A small audio frame classifier, trained from scratch: held-out accuracy 99%, 111.4 epochs.
Rows from block 7 of a small audio frame classifier, named by matrix and row number. Rows with one number belong to one channel. Each number is 50 + 10 x the weight over its row's rms, rounded and kept within 0 to 99. All counts start at 0.
Before each channel's rows are labels from the 100 clips, of 14848, where the channel reaches its highest value: "responds to" is what is common among them; "peak on" is the class under the peak. Only what is clearly more common there than usual is listed. The data: synthesized solo parts of chorales (CocoChorales).
# convs0: expand pointwise conv (model.blocks.7.convs.0.weight, 1152x192x1), inputs 96-191
# convs2: project pointwise conv (model.blocks.7.convs.2.weight, 192x1152x1, transposed), outputs 96-191

responds to: note D#5; note C#5; violin
peak on: D#5
convs0.486:58 53 54 52 52 47 54 45 37 68 41 57 42 49 42 37 41 44 52 50 46 55 48 38 57 40 49 56 48 60 50 55 52 59 51 65 59 36 59 57 47 47 72 60 45 53 37 62 46 60 58 51 40 34 58 25 38 58 36 42 45 55 53 60 60 69 61 46 40 55 49 43 66 43 27 48 42 50 41 42 55 38 50 47 48 45 64 46 49 46 47 68 66 25 46 68
convs2.486:53 58 62 50 44 64 39 53 53 52 59 52 44 45 40 52 52 60 61 38 68 63 36 56 54 60 50 58 67 60 55 64 53 34 35 39 42 35 35 52 57 67 41 38 51 52 61 52 34 37 56 39 57 51 39 54 53 37 64 51 51 42 42 69 56 49 58 74 48 51 47 59 56 54 58 38 35 51 48 56 49 41 57 64 54 54 59 39 57 57 58 54 57 50 43 65

responds to: note F#5; note E5; violin; note G#5
peak on: F#5
convs0.159:44 56 62 58 47 47 50 66 39 63 52 41 58 52 44 57 25 42 47 61 41 51 52 48 36 49 63 35 46 64 70 46 49 62 55 49 43 37 58 38 56 49 51 48 59 32 35 61 81 68 43 43 55 48 67 35 58 40 50 38 41 54 66 41 62 41 39 47 42 49 48 55 52 58 56 54 63 47 52 15 50 44 43 29 38 38 50 47 55 50 61 53 50 61 67 52
convs2.159:51 52 49 46 58 62 65 42 50 53 48 48 40 66 49 43 50 52 51 56 52 61 42 71 49 51 42 54 41 29 58 39 53 48 61 52 73 60 58 49 49 35 62 45 68 49 33 36 47 45 57 32 47 59 56 38 46 43 37 50 60 49 55 49 51 43 37 51 56 48 50 62 37 51 53 46 69 43 61 51 38 47 40 49 55 56 33 47 48 51 40 65 35 40 54 47

responds to: note D#5; note C#5; flute
peak on: D#5
convs0.690:69 46 43 46 52 58 51 50 70 56 42 66 46 62 68 42 56 58 43 47 48 60 41 65 70 54 52 60 43 49 50 47 27 49 64 48 65 60 64 64 47 32 72 46 59 49 33 51 37 32 51 48 41 41 42 60 36 50 43 52 60 55 46 63 51 65 52 58 52 38 40 62 45 42 45 48 61 61 55 62 40 54 46 42 56 46 34 54 53 36 54 57 41 50 51 55
convs2.690:58 46 41 40 48 57 63 55 49 43 52 37 50 59 62 54 61 42 38 50 22 57 66 52 44 32 38 41 49 34 52 46 43 54 47 66 57 48 45 50 51 48 61 52 68 40 47 60 54 58 48 44 23 61 43 44 41 56 43 46 50 55 40 41 61 43 27 51 57 56 54 70 33 34 55 57 54 68 47 46 63 69 52 41 47 42 39 52 52 45 40 47 41 47 35 51

responds to: note A#4; note C5
peak on: A#4
convs0.557:51 73 36 49 55 43 52 59 44 53 54 62 71 46 28 53 46 57 55 41 44 43 42 59 40 53 60 29 54 57 46 55 70 46 45 45 56 45 42 55 55 65 49 52 37 48 58 53 54 59 54 45 48 51 49 37 54 58 51 55 52 58 40 47 42 43 50 50 35 57 55 44 63 50 49 43 36 49 41 35 48 58 41 65 40 77 53 46 48 51 39 47 67 41 43 49
convs2.557:33 33 59 61 46 70 54 49 51 36 50 30 50 58 46 59 52 55 52 46 45 57 47 61 49 53 45 54 52 44 54 48 46 46 54 40 47 42 43 60 67 48 48 20 60 49 52 69 58 45 62 39 68 69 69 68 50 41 80 46 51 42 70 49 46 44 46 52 55 47 47 64 48 51 66 39 50 54 66 54 45 39 57 49 53 40 40 57 50 62 54 55 47 60 61 42

responds to: note E4; trombone; note D4
peak on: E4
convs0.211:58 41 53 59 39 45 40 33 33 60 65 51 48 51 61 39 36 60 52 60 61 47 70 39 67 74 45 72 41 50 52 49 43 73 61 44 42 53 61 62 55 39 61 55 46 65 43 53 51 50 55 61 53 38 52 51 65 41 39 25 50 51 42 50 41 40 41 44 58 56 39 42 50 56 66 49 61 53 55 58 46 33 33 38 43 38 56 39 47 47 54 44 50 57 62 32
convs2.211:58 64 44 36 28 46 48 52 35 63 37 44 60 57 63 52 36 45 46 35 54 49 57 47 50 56 57 50 38 68 31 41 58 57 49 52 52 51 50 51 59 42 45 56 51 34 45 80 73 41 40 52 41 47 50 40 51 67 43 39 55 58 67 38 48 80 50 43 55 69 47 56 59 59 65 61 58 46 51 41 47 44 56 55 54 65 54 41 56 59 74 50 51 57 50 51

responds to: note A3; note A#4; tuba; note G3
peak on: A3; A#4
convs0.565:47 53 50 62 59 55 60 58 54 51 66 53 41 53 69 29 53 63 51 39 42 57 49 70 49 51 41 57 38 55 43 53 58 57 75 52 64 49 57 64 41 38 52 51 39 52 44 61 34 44 48 22 62 44 51 59 42 57 34 46 49 49 62 67 36 53 35 57 47 47 42 55 53 54 48 36 53 53 49 50 52 54 48 54 67 46 30 49 58 55 61 59 59 46 45 50
convs2.565:58 74 40 53 41 42 44 58 56 51 46 50 44 48 39 61 56 58 79 38 56 39 56 54 49 47 45 48 66 50 45 25 58 48 40 38 42 56 32 60 56 51 45 49 32 38 65 67 39 65 63 54 42 46 48 61 59 41 42 52 40 55 51 46 46 46 48 60 62 56 51 48 53 42 61 33 51 53 53 63 53 41 78 59 48 46 47 45 52 62 60 40 64 43 43 58

responds to: note F#3; note F3; note B2; note G4
peak on: F3; B2
convs0.504:56 37 55 69 71 53 65 46 38 48 51 73 34 53 61 47 52 56 54 40 46 46 45 55 57 55 43 55 30 55 53 52 58 30 60 52 70 48 60 61 39 51 44 64 50 44 43 59 40 51 74 48 41 41 50 35 36 41 34 44 51 60 62 43 50 79 49 52 26 44 42 45 57 37 34 46 45 39 41 56 41 39 43 45 46 50 42 39 52 46 43 61 59 34 32 52
convs2.504:48 50 56 41 54 51 46 63 38 44 55 41 43 52 43 58 56 51 41 36 52 54 45 71 48 65 41 68 83 57 61 47 47 27 30 47 47 39 39 55 66 62 52 56 55 41 59 56 33 50 50 48 58 49 40 33 58 53 55 47 61 47 42 49 53 62 65 67 32 61 56 51 54 46 60 46 44 42 55 59 56 43 59 69 62 46 54 37 48 47 67 42 56 49 47 55

responds to: note G5; note A5; trumpet; note G#5
peak on: G5
convs0.513:47 36 56 44 63 65 45 57 57 51 52 40 57 59 59 44 31 41 50 49 31 54 37 57 36 39 47 49 62 31 50 47 63 43 56 56 44 40 33 32 54 46 40 31 54 45 50 50 69 51 42 33 62 54 69 61 37 39 56 56 55 60 41 58 57 39 55 57 42 54 39 67 61 78 80 47 54 57 49 56 45 55 44 48 53 41 35 48 43 44 47 43 52 63 52 49
convs2.513:56 61 75 47 68 45 54 56 42 55 58 34 64 36 80 37 38 49 56 54 48 65 55 50 42 48 55 47 59 58 46 43 58 48 53 49 48 41 52 49 47 62 60 67 32 41 57 51 55 70 50 53 41 30 36 33 55 65 38 63 54 55 55 57 58 45 56 45 51 68 58 51 38 51 48 67 49 38 32 37 60 58 64 55 62 34 46 42 46 55 67 46 53 44 50 63

responds to: note G5; note F#5; trumpet
peak on: silence
convs0.670:69 61 47 65 54 44 59 67 52 40 54 59 41 50 39 55 66 56 51 34 60 55 55 46 66 56 40 54 29 58 39 41 37 35 61 45 57 55 47 56 44 54 51 56 51 45 33 43 35 38 58 50 45 56 43 44 38 43 34 49 49 41 42 45 42 66 36 74 44 47 58 59 42 32 50 48 42 47 45 56 35 52 57 34 50 53 41 62 57 44 54 51 50 59 50 64
convs2.670:61 53 53 55 45 43 48 53 39 66 63 53 50 40 64 43 32 51 49 65 53 71 68 39 50 54 42 65 48 55 61 39 54 62 47 62 41 25 36 47 48 50 37 53 31 64 43 47 46 60 61 34 63 47 49 53 36 52 51 47 51 50 74 53 49 54 57 44 62 47 48 56 50 41 48 41 38 56 50 32 54 61 59 41 55 41 57 50 63 68 61 69 51 36 47 64

responds to: note G5; note F5; violin; note E5
peak on: G5
convs0.510:32 53 52 45 48 51 49 50 39 45 44 45 63 49 39 49 35 52 63 53 54 59 49 52 41 56 69 31 64 46 32 60 67 34 49 50 50 40 32 43 47 62 34 36 42 42 66 45 53 44 40 64 50 66 37 61 50 45 61 67 37 40 37 43 46 27 45 58 54 55 58 46 62 57 64 53 38 50 58 67 65 46 39 46 43 52 52 58 44 55 56 36 45 60 53 43
convs2.510:49 46 48 47 53 56 42 67 39 38 55 51 53 51 52 61 51 59 57 45 52 59 41 60 39 53 45 47 63 52 37 55 57 48 41 45 42 39 43 56 59 60 45 55 48 49 60 54 39 54 52 54 33 49 43 38 37 43 45 59 45 37 36 51 44 44 44 72 36 37 69 55 71 52 54 57 20 49 51 59 72 51 51 60 64 42 52 53 55 50 61 30 62 56 39 53

responds to: note F#3; note B3; bassoon; note A#3
peak on: F#3
convs0.89:57 35 61 61 52 41 58 44 52 68 69 50 32 55 48 54 56 44 47 53 54 53 56 47 72 56 37 70 25 56 46 52 50 39 41 57 61 34 52 50 39 47 55 58 49 55 61 58 39 37 64 47 56 50 53 44 30 42 33 48 58 55 48 71 57 42 31 64 36 68 34 46 45 39 61 49 50 40 44 65 49 45 51 46 58 47 37 54 49 48 55 66 48 48 46 56
convs2.89:42 37 49 61 51 61 34 50 51 35 49 41 53 50 50 58 47 45 64 66 57 62 20 67 51 56 46 29 48 46 35 66 45 42 49 33 50 40 57 47 50 41 54 44 58 39 59 53 41 41 32 31 61 48 51 63 55 61 57 80 71 51 49 61 61 48 62 46 69 55 49 54 76 48 56 57 53 37 20 56 47 66 56 56 66 57 51 54 51 35 55 47 45 54 44 56

responds to: note F#3; cello; note G#3; note B3
peak on: F#3
convs0.86:59 58 38 45 35 61 47 47 39 54 54 35 39 62 62 40 54 56 46 41 37 44 35 39 42 46 46 55 43 47 67 40 36 68 58 56 62 56 68 40 41 40 44 59 65 50 30 40 59 42 52 55 41 47 43 54 42 39 54 42 49 53 65 36 58 46 46 49 69 50 50 63 38 52 59 49 72 68 54 46 57 72 47 45 53 57 32 75 58 47 54 56 30 73 48 57
convs2.86:57 55 60 57 54 52 53 65 45 45 29 54 63 39 43 75 44 58 56 51 50 59 49 39 41 48 43 54 64 59 34 60 62 43 47 54 57 43 22 65 45 65 41 50 49 57 74 49 39 71 49 51 54 57 34 44 56 69 51 39 43 35 51 46 35 49 49 64 30 54 63 44 55 40 56 66 39 44 56 43 48 53 43 62 53 47 45 32 34 61 44 43 59 48 56 40

responds to: note E4; clarinet; viola
peak on: E4
convs0.12:39 50 40 56 53 66 68 57 57 54 30 55 43 44 48 47 47 66 60 26 49 39 42 63 35 42 43 68 44 43 58 37 42 34 61 43 52 61 50 51 45 45 43 51 59 55 42 57 58 35 59 30 49 51 50 60 43 58 27 30 43 64 59 51 40 66 49 57 42 34 44 58 47 67 50 55 49 49 64 37 44 54 39 58 48 55 48 46 55 60 41 66 43 57 29 50
convs2.12:62 50 51 46 48 55 49 44 43 43 51 46 39 71 65 49 55 47 51 65 42 47 30 50 56 35 34 40 50 30 47 46 49 58 62 39 56 52 51 51 50 24 66 38 57 58 30 47 48 49 60 43 36 57 40 55 56 44 43 51 51 39 56 46 45 41 30 44 65 57 56 48 55 54 42 45 70 56 50 54 59 47 45 47 55 50 44 62 48 36 48 53 46 51 62 52

responds to: note G5; trumpet; note A5; note F#5
peak on: G5
convs0.659:51 55 40 63 42 52 38 56 40 41 34 44 53 64 48 40 37 32 37 53 50 63 38 64 50 52 61 41 37 56 53 42 46 53 66 40 50 50 55 62 45 42 53 39 45 42 36 44 60 35 47 39 62 67 40 51 45 48 50 47 58 54 57 34 49 58 49 45 54 43 57 54 57 39 43 49 52 63 50 55 48 53 43 36 59 46 43 55 42 48 70 45 55 62 60 57
convs2.659:46 35 34 42 57 37 46 65 60 52 61 43 75 67 65 55 47 35 40 70 37 54 49 51 41 58 49 49 55 37 51 60 55 77 68 54 50 60 63 64 52 45 58 49 46 49 45 52 54 66 54 44 44 58 49 58 52 67 54 45 45 45 47 42 77 51 33 47 51 54 42 55 54 49 37 47 58 73 59 57 64 75 65 63 59 44 49 52 55 54 55 37 44 49 50 51

responds to: note A#4; note G#4; note A4; oboe
peak on: G#4; A4
convs0.296:40 44 43 61 48 57 57 54 38 48 53 56 60 50 53 38 51 32 42 39 44 45 59 63 49 64 56 55 57 41 49 59 63 62 61 52 37 55 47 54 61 53 55 59 45 54 57 50 55 48 68 38 57 51 61 59 45 55 51 39 58 72 50 42 30 45 51 60 47 54 44 43 55 44 50 36 57 48 57 64 50 59 47 48 52 58 55 37 49 53 38 63 53 52 32 51
convs2.296:48 63 63 53 49 53 43 47 58 30 58 61 53 47 64 48 47 62 72 55 56 59 34 47 58 42 48 42 40 58 35 53 36 59 52 40 61 51 55 55 50 45 61 45 72 50 47 57 44 41 51 55 47 59 36 59 61 48 54 56 59 40 55 57 78 52 46 49 80 67 47 60 43 58 57 52 53 47 49 50 40 46 52 50 50 68 40 59 48 46 51 48 49 45 65 48

responds to: note A#4; violin; note C5; note F#4
peak on: A#4; F#4
convs0.288:62 44 47 24 44 49 45 43 62 52 50 59 49 48 59 43 59 63 33 55 57 37 40 43 48 49 44 58 55 39 46 64 52 32 39 38 46 58 80 56 55 31 65 63 56 52 48 54 33 53 62 47 51 40 41 52 63 69 44 54 62 54 48 64 57 58 51 34 50 58 56 44 51 38 37 52 52 56 46 59 53 46 53 44 58 55 43 43 37 33 41 38 61 38 57 47
convs2.288:51 54 47 53 53 57 63 47 52 50 50 46 49 72 67 47 59 48 54 48 30 51 62 53 44 47 53 55 44 42 61 52 43 65 58 53 58 71 53 49 57 38 50 53 61 49 34 48 63 59 63 40 42 60 53 57 46 46 51 49 41 59 57 51 65 46 22 52 62 43 54 65 29 54 48 42 70 64 75 53 62 63 61 47 49 41 41 57 49 57 36 72 27 53 50 52

responds to: note F#3; note E3; bassoon; instrument: cello
peak on: F#3
convs0.348:64 51 54 41 26 37 47 46 42 45 47 59 43 53 31 52 56 45 56 60 60 61 47 37 60 70 53 40 45 49 53 51 41 53 38 46 52 37 63 40 53 50 55 54 60 53 56 36 31 31 54 64 49 51 29 50 43 54 64 63 46 36 40 53 50 52 63 59 65 39 50 51 50 39 49 57 36 52 34 67 47 44 67 51 56 57 49 64 59 47 50 39 35 51 45 55
convs2.348:64 40 63 55 36 60 45 47 43 40 63 51 49 46 56 41 33 39 37 63 44 64 37 50 46 58 40 67 53 41 64 54 38 47 41 48 58 33 54 46 53 41 52 50 60 47 37 40 54 43 65 40 46 51 57 44 36 55 56 57 61 64 72 63 54 54 56 48 52 74 48 54 58 39 45 55 61 62 52 57 65 45 72 41 70 52 33 56 67 45 57 64 56 50 53 68

responds to: note A#4; note A4; note C5; oboe
peak on: silence
convs0.512:50 54 44 62 50 43 67 70 43 40 49 63 60 46 52 57 56 56 64 55 57 46 43 50 57 74 55 52 43 60 65 65 50 47 64 45 49 68 47 48 51 51 61 40 46 57 58 50 55 34 53 38 35 58 48 63 58 34 39 57 43 45 52 26 47 54 47 60 50 39 56 45 44 23 50 45 51 24 43 60 28 38 54 43 59 52 34 25 54 44 41 47 38 49 48 49
convs2.512:43 54 52 47 50 46 56 59 53 46 36 36 41 51 58 51 39 71 58 42 61 33 54 60 46 48 53 64 49 51 60 40 44 47 50 39 46 54 51 36 60 42 49 49 61 58 43 49 64 56 46 44 65 60 45 58 53 56 57 64 48 37 62 39 46 62 54 54 61 27 73 63 44 42 43 67 40 44 56 45 71 50 53 61 56 56 62 59 50 60 55 61 49 68 57 35

responds to: note D#5; note C#5; flute
peak on: D#5
convs0.315:43 43 56 44 48 39 47 58 47 40 44 56 75 51 47 43 43 39 49 50 47 57 39 64 45 55 56 51 40 61 48 62 56 43 48 49 52 39 42 51 61 47 62 35 28 52 54 58 53 52 42 38 47 61 63 50 38 47 70 54 39 57 53 63 52 49 66 51 48 38 55 37 62 52 39 33 53 57 33 39 44 37 59 36 44 45 39 41 52 52 58 56 51 33 55 60
convs2.315:60 51 51 43 59 57 57 63 50 55 56 47 53 47 66 46 65 50 56 67 57 60 59 47 52 45 59 59 62 52 63 59 56 56 45 56 58 45 49 29 55 59 33 57 37 51 43 51 52 53 45 48 43 53 42 46 52 73 58 53 49 58 48 62 72 40 45 47 64 45 54 58 50 41 46 40 45 49 44 42 56 69 62 46 35 45 64 55 51 64 39 64 41 37 43 70

responds to: note F#3; note F#4; note B3; note G#3
peak on: F#4; F#3
convs0.575:42 49 57 74 57 64 51 58 47 39 49 48 43 57 55 52 61 43 66 56 38 69 42 79 62 41 62 53 50 49 53 51 51 55 64 59 52 40 28 43 54 64 44 29 56 45 42 54 54 48 46 41 49 51 65 49 37 30 55 46 55 54 74 43 46 55 55 47 55 30 56 58 44 46 67 44 44 37 66 38 37 54 47 44 63 47 38 36 41 72 58 62 47 57 44 53
convs2.575:53 48 55 49 48 54 52 46 50 39 44 50 41 50 44 59 40 52 83 44 44 59 75 46 39 52 40 55 50 63 30 59 56 53 45 69 54 53 36 68 61 42 53 53 47 53 49 67 60 53 68 52 53 60 45 36 52 49 45 64 43 44 52 41 52 43 42 44 63 65 52 75 54 41 54 52 58 47 32 45 61 60 69 60 50 56 49 53 67 49 52 45 56 47 55 45

responds to: note F#3; bassoon; note C#4; note F#4
peak on: F#3; F#4
convs0.614:52 46 63 77 57 46 54 54 60 50 57 61 52 49 41 43 50 46 48 44 42 57 46 76 52 55 37 37 33 52 34 66 65 45 60 52 70 44 40 53 56 43 36 44 40 42 52 47 47 36 53 32 60 64 59 55 21 55 53 69 58 46 58 61 44 45 46 62 41 56 53 56 59 51 64 66 48 56 44 59 54 53 57 48 57 46 46 45 48 45 58 67 68 52 45 54
convs2.614:46 50 64 62 42 58 59 56 61 47 40 54 37 56 57 46 41 51 73 46 48 56 57 75 46 45 61 54 38 52 50 46 61 39 44 46 48 52 24 53 43 49 48 58 41 59 50 49 50 69 61 45 39 58 44 58 45 64 46 66 42 55 52 56 64 43 36 49 63 42 56 53 50 40 49 62 30 47 48 48 55 58 55 62 61 52 47 51 42 74 41 50 42 46 46 50

responds to: note D#5; trumpet; note F5; note G#5
peak on: D#5
convs0.405:59 42 56 52 36 55 58 55 52 46 36 49 43 49 50 20 33 52 44 39 37 59 33 58 27 46 56 50 49 62 61 53 44 40 49 41 54 30 55 44 49 30 46 44 54 36 43 54 49 36 58 48 56 40 35 49 44 53 55 56 40 54 69 65 35 81 48 47 47 31 53 47 59 42 42 57 49 55 42 46 54 34 49 40 68 41 39 51 47 43 48 65 53 43 49 58
convs2.405:53 50 54 55 54 41 56 58 53 46 33 39 36 39 30 55 46 53 47 30 52 43 69 59 62 57 34 66 55 73 65 48 51 48 52 53 44 58 53 55 53 63 38 51 43 30 48 65 50 64 45 48 39 40 69 43 64 49 40 34 40 47 40 44 52 60 50 59 28 45 34 37 60 42 49 58 45 32 50 52 52 47 57 51 54 47 60 35 38 67 55 45 50 39 44 54

responds to: note E4; viola; clarinet
peak on: E4
convs0.179:37 58 50 48 36 36 28 43 45 49 50 26 69 54 57 48 40 40 45 52 38 43 63 50 35 46 72 30 64 50 46 58 45 60 48 41 23 48 51 35 58 55 54 47 43 32 65 61 63 60 44 58 58 60 46 44 81 48 66 49 57 44 38 35 52 26 49 33 48 51 56 39 45 60 56 54 60 61 54 36 59 59 42 34 50 50 48 44 36 35 48 34 41 62 56 38
convs2.179:52 50 48 49 42 51 53 45 38 56 56 23 60 38 62 48 36 45 38 40 54 48 54 38 49 48 48 54 51 79 42 52 53 51 54 46 43 52 47 70 52 52 55 50 40 48 60 59 42 56 44 52 58 55 44 53 58 63 49 42 52 52 47 37 58 56 56 56 43 63 39 51 63 43 62 55 61 29 48 47 34 47 32 41 50 47 74 32 35 54 62 44 53 66 43 37

responds to: note G5; note F#5; violin; note G#5
peak on: F#5
convs0.158:60 56 50 33 55 53 49 60 57 49 32 50 73 49 62 39 47 42 40 54 54 48 39 63 41 54 60 43 53 66 50 65 43 46 58 42 50 54 52 61 52 44 50 32 62 42 49 54 53 37 35 44 56 59 35 66 42 49 45 73 56 41 59 55 46 70 46 52 45 54 57 57 69 46 66 62 41 64 39 54 57 43 38 44 55 63 37 65 45 34 65 44 55 43 52 63
convs2.158:40 65 54 58 43 40 54 56 43 56 51 58 37 65 42 38 61 49 47 52 41 55 57 53 67 42 48 59 43 43 60 34 45 56 30 55 58 67 49 43 45 73 54 66 47 49 40 33 40 58 51 59 37 51 44 40 55 55 34 43 50 57 49 47 56 44 47 43 54 55 57 51 18 51 50 59 56 35 64 43 45 52 61 72 56 58 63 53 48 62 49 62 41 45 58 50

responds to: note A#4; oboe; horn
peak on: A#4
convs0.314:49 38 47 53 37 63 42 45 56 70 46 50 39 62 60 40 46 44 42 52 30 49 32 53 45 48 48 69 42 49 48 49 50 56 60 41 63 47 59 66 44 33 46 45 51 60 46 43 38 40 68 47 57 56 62 84 49 46 41 50 62 56 56 74 52 43 54 51 62 57 38 60 46 56 67 53 80 57 54 60 54 60 51 58 54 59 38 41 47 47 52 61 62 58 59 54
convs2.314:43 47 57 54 57 57 48 55 54 58 47 39 41 46 30 61 55 65 55 43 63 44 60 55 58 61 50 63 56 67 63 38 57 38 29 51 43 52 35 46 65 78 47 43 38 42 69 55 40 59 46 62 44 51 39 49 51 47 58 42 38 48 38 55 52 50 67 52 39 42 48 48 42 55 57 47 25 37 45 48 47 28 50 65 43 37 54 51 49 62 65 28 58 48 59 45

responds to: note A#4; note C5; horn; oboe
peak on: A#4
convs0.305:64 37 54 45 31 45 62 59 49 47 41 63 38 52 51 42 61 51 50 59 52 52 45 49 52 54 43 54 36 50 53 62 42 49 52 44 67 38 63 49 45 35 48 72 85 65 46 38 30 26 65 52 43 33 34 47 41 61 51 42 54 50 51 63 49 63 41 47 55 52 49 58 48 37 54 81 57 52 53 67 60 55 54 40 62 62 45 65 62 35 43 56 54 48 26 50
convs2.305:50 44 49 48 38 50 53 43 56 46 57 65 39 55 65 52 39 56 59 62 42 49 46 53 48 52 42 54 63 36 63 47 45 58 68 57 67 52 66 58 44 29 64 53 59 55 31 60 53 39 62 35 53 65 53 59 47 52 36 42 57 61 56 50 57 55 27 37 59 63 59 53 52 44 46 37 60 70 61 57 40 51 53 29 56 60 44 35 49 50 41 69 41 43 45 48

responds to: note G5; violin; note F#5; note A5
peak on: silence; G5
convs0.65:38 58 38 49 55 51 43 47 36 49 49 49 59 51 49 42 37 42 41 52 42 55 44 60 32 57 64 18 64 53 60 58 65 37 52 56 46 53 47 43 53 56 45 41 53 40 48 54 57 49 47 43 59 51 47 42 56 40 60 65 55 63 50 45 52 49 52 45 47 45 56 54 62 47 60 51 42 46 53 43 66 53 36 47 41 56 52 51 43 41 51 43 53 55 62 50
convs2.65:53 46 51 51 56 57 49 54 51 38 54 44 72 36 49 53 40 45 36 50 31 58 45 50 46 50 34 55 66 41 53 50 63 46 42 56 54 53 45 55 58 55 58 46 54 40 49 48 57 49 54 56 59 58 49 34 42 76 60 50 38 51 39 55 82 57 36 53 25 62 57 67 57 46 54 56 39 59 44 47 58 65 49 56 62 46 41 42 71 50 40 39 56 43 36 55

responds to: note F#3; note B3; note A#3; note G#3
peak on: F#3
convs0.713:49 49 55 60 46 58 53 65 43 60 52 36 49 63 52 47 56 35 53 53 49 62 41 68 60 62 45 51 66 62 68 45 55 55 72 66 51 46 32 47 53 57 48 24 57 53 34 37 60 35 32 41 51 64 44 49 51 36 61 47 46 46 60 50 44 61 48 49 68 46 44 62 42 45 60 37 49 51 67 54 41 47 49 54 60 50 44 53 38 60 83 59 46 63 53 58
convs2.713:57 52 57 51 57 35 48 47 38 47 69 62 54 32 61 64 51 56 56 48 56 39 48 45 42 37 40 64 46 59 45 57 56 57 45 43 33 43 47 57 39 51 53 58 46 46 52 48 54 48 59 63 36 44 42 46 58 49 58 47 35 62 42 61 52 46 49 57 52 48 56 39 62 46 36 52 35 38 39 52 63 54 60 47 61 35 44 47 54 54 55 20 66 48 64 55

responds to: note F#5; instrument: violin; note D#5; note G#5
peak on: F#5
convs0.650:40 51 59 66 48 50 56 47 43 61 45 55 28 47 46 55 47 50 60 48 48 48 53 32 65 44 55 60 52 40 63 32 55 46 38 52 42 40 39 44 48 60 46 67 55 49 49 55 58 61 46 55 44 50 54 22 62 43 38 38 52 56 40 20 59 49 62 47 49 65 55 42 37 47 47 43 47 37 61 37 42 49 54 51 36 48 56 52 48 67 40 51 51 53 43 65
convs2.650:56 65 47 50 47 46 54 60 42 54 57 49 55 42 57 53 63 61 55 49 46 59 52 44 51 54 43 47 53 52 67 46 47 49 49 61 52 60 43 54 47 62 57 72 56 61 72 66 52 51 54 41 64 48 41 54 66 53 36 42 48 40 46 48 62 52 45 51 47 45 43 62 49 36 40 47 61 21 49 61 54 50 59 46 51 37 60 52 49 50 53 51 49 54 44 47

responds to: note E4; trombone; note G4
peak on: E4
convs0.602:60 43 52 59 38 37 37 48 53 52 41 55 37 53 62 46 58 41 34 36 46 48 47 46 66 45 53 58 47 53 46 49 29 66 72 46 47 53 51 56 40 49 64 49 52 51 36 47 65 60 50 53 48 43 47 41 49 41 47 39 59 47 37 70 41 70 36 58 48 43 42 45 48 56 42 48 62 39 54 48 45 48 49 26 42 36 47 44 48 21 61 52 45 71 57 49
convs2.602:41 29 67 57 41 62 45 56 51 48 64 58 44 55 58 49 45 45 55 60 39 75 49 36 56 49 30 76 46 48 53 43 36 31 47 57 57 44 29 46 50 56 49 46 51 61 47 49 51 56 63 65 67 62 52 49 46 40 66 53 51 61 72 58 64 40 51 46 65 70 48 55 51 41 59 31 46 54 55 51 49 45 56 41 55 30 50 50 62 45 76 59 41 59 58 59