Weights of a small audio frame classifier: 39062 training examples.
Rows from block 4 of a small audio frame classifier, named by matrix and row number. Rows with one number belong to one channel. Each number is 500 + 50 x the weight over its row's rms, rounded and kept within 0 to 999. All counts start at 0. Numbers have three digits each. After the name is the row's rms in percent of the matrix's.
After each channel's rows are labels from the 100 clips, of 14848, where the channel reaches its highest value: "loudest" is the band of the loudest frequency at the time of the peak; "strongest on" is what is common among them. Only what is clearly more common there than usual is listed. The data: synthesized solo parts of chorales (CocoChorales).
# convs0: expand pointwise conv (model.blocks.4.convs.0.weight, 1152x192x1), inputs 39-77
# convs2: project pointwise conv (model.blocks.4.convs.2.weight, 192x1152x1, transposed), outputs 39-77

convs0.711 066:553425396517460495542504465471441449485446523477494495508469492436348559603486527512479412427660532434502537467480416
convs2.711 058:584528575513472544489495573481497518527478493479559446467536443454393571541478478466476494514568506463493485544438488
loudest: 500 to 1000 Hz
strongest on: note A#5; note G5; note A5; note G#5

convs0.403 104:517488534468416509565505402503436557474422510510454496571552466421535487556491530439492427486562510594512513544524507
convs2.403 126:557547486533635440467411498510455516380402483438465575467530582464467558472413566416546515502590534532434515552492438
loudest: 1000 to 2000 Hz
strongest on: note E5; note D5; violin; note F#5

convs0.3 027:523380437444485528487515605492568468542566452525603480511502541558454541452587487519509551538504550421532531487493510
convs2.3 014:469525448532541505476460432576553472457507469543515471462517495432485473577402587551505525470531482509487457505503521
loudest: 1000 to 2000 Hz
strongest on: note G5; note A5; violin; trumpet

convs0.145 072:507494475529552471522499530570511517447527459510554529520541491455442510446585525544414453535470540386510449542471512
convs2.145 067:547591441546444509476526497499496512497461571498439488521476506571563469416541503457492424567494420528485595486597414
loudest: 250 to 500 Hz
strongest on: note F#4; note F4; note D3; viola

convs0.420 068:519595484512456437470521580526416491434442510567483484512457453398495505509471508491391514455510494490491515537606450
convs2.420 141:452573522603497468445486485458402464449529568517478402484478541494508515480457442465429500425471442542541479447477508
loudest: 1000 to 2000 Hz
strongest on: note D5; note F#5; trumpet; flute

convs0.271 029:475554536472459535494538427445455599469428546464457466429495385371528494537416505461487585513537520556409513592418437
convs2.271 019:530467467530567495481525604573539471398524500520501436548550589520544438447559441530439513545407513490547478559480479
loudest: 250 to 500 Hz
strongest on: note F4; viola

convs0.209 049:491453500414515553497478631503550479522542366562514488514508515562497511467574467587484569477488510503564530527469470
convs2.209 022:497527431482465571546553591541437487472476477513490452606480470565530584546531467476562556520486537489533559490538463
loudest: 1000 to 2000 Hz
strongest on: note G5; trumpet; note A5

convs0.451 060:497576470489451498519556367441491591460490516484463451521496559439505487587530582440568487540595459594466555525428487
convs2.451 059:606515446584582436518574622578510465408475461509494534510489537488595438396543577472480509511498487551508474534526450
loudest: 1000 to 2000 Hz
strongest on: note D5; flute

convs0.556 054:487402469516483480420483564461634424437598462567552518575544511571483498408624504569483487516433511509536585453497488
convs2.556 036:532653478499509533488471500463567428421398617467487528442508473456478573503450502391574388565568464471465553460544523
loudest: 1000 to 2000 Hz
strongest on: note F5; note G5; trumpet

convs0.585 085:571475473501439480479494510478552437565465435515433438520495456489498495547442507481608509431571504564508596448414496
convs2.585 063:434565449516607548540424439497478482439498501492471512494472549499552544618376437524452532502516457431519448464458635
loudest: 250 to 500 Hz
strongest on: note A3; tuba; bassoon

convs0.405 064:551503566555557533451529487510587485515487409508589534467555526467586451478557561422574456519436488471534484464468493
convs2.405 046:612517466553511488485486515498494519443454442408516581528506507502588560416506529464553511541593482494507513489504404
loudest: 500 to 1000 Hz
strongest on: note D#4; trombone; note C#4

convs0.185 044:501511544432518588433460564441538507546482411600521458459451519581547506499560575509561561402586519603540576528463432
convs2.185 028:562519499451515592515535605538577489461441460527527428549550432459534521450550551467562494554477518510500542526560448
loudest: 1000 to 2000 Hz
strongest on: note G5; trumpet

convs0.729 079:521564464485475505516511395541418525451410497463432483539537441351529477538488487469476478525479376540496495494502414
convs2.729 038:483593404505534543519449548493509461441408495513486483514519490477441542495510466462550442487506470550467559524445431
loudest: 1000 to 2000 Hz
strongest on: note G5; violin; note A5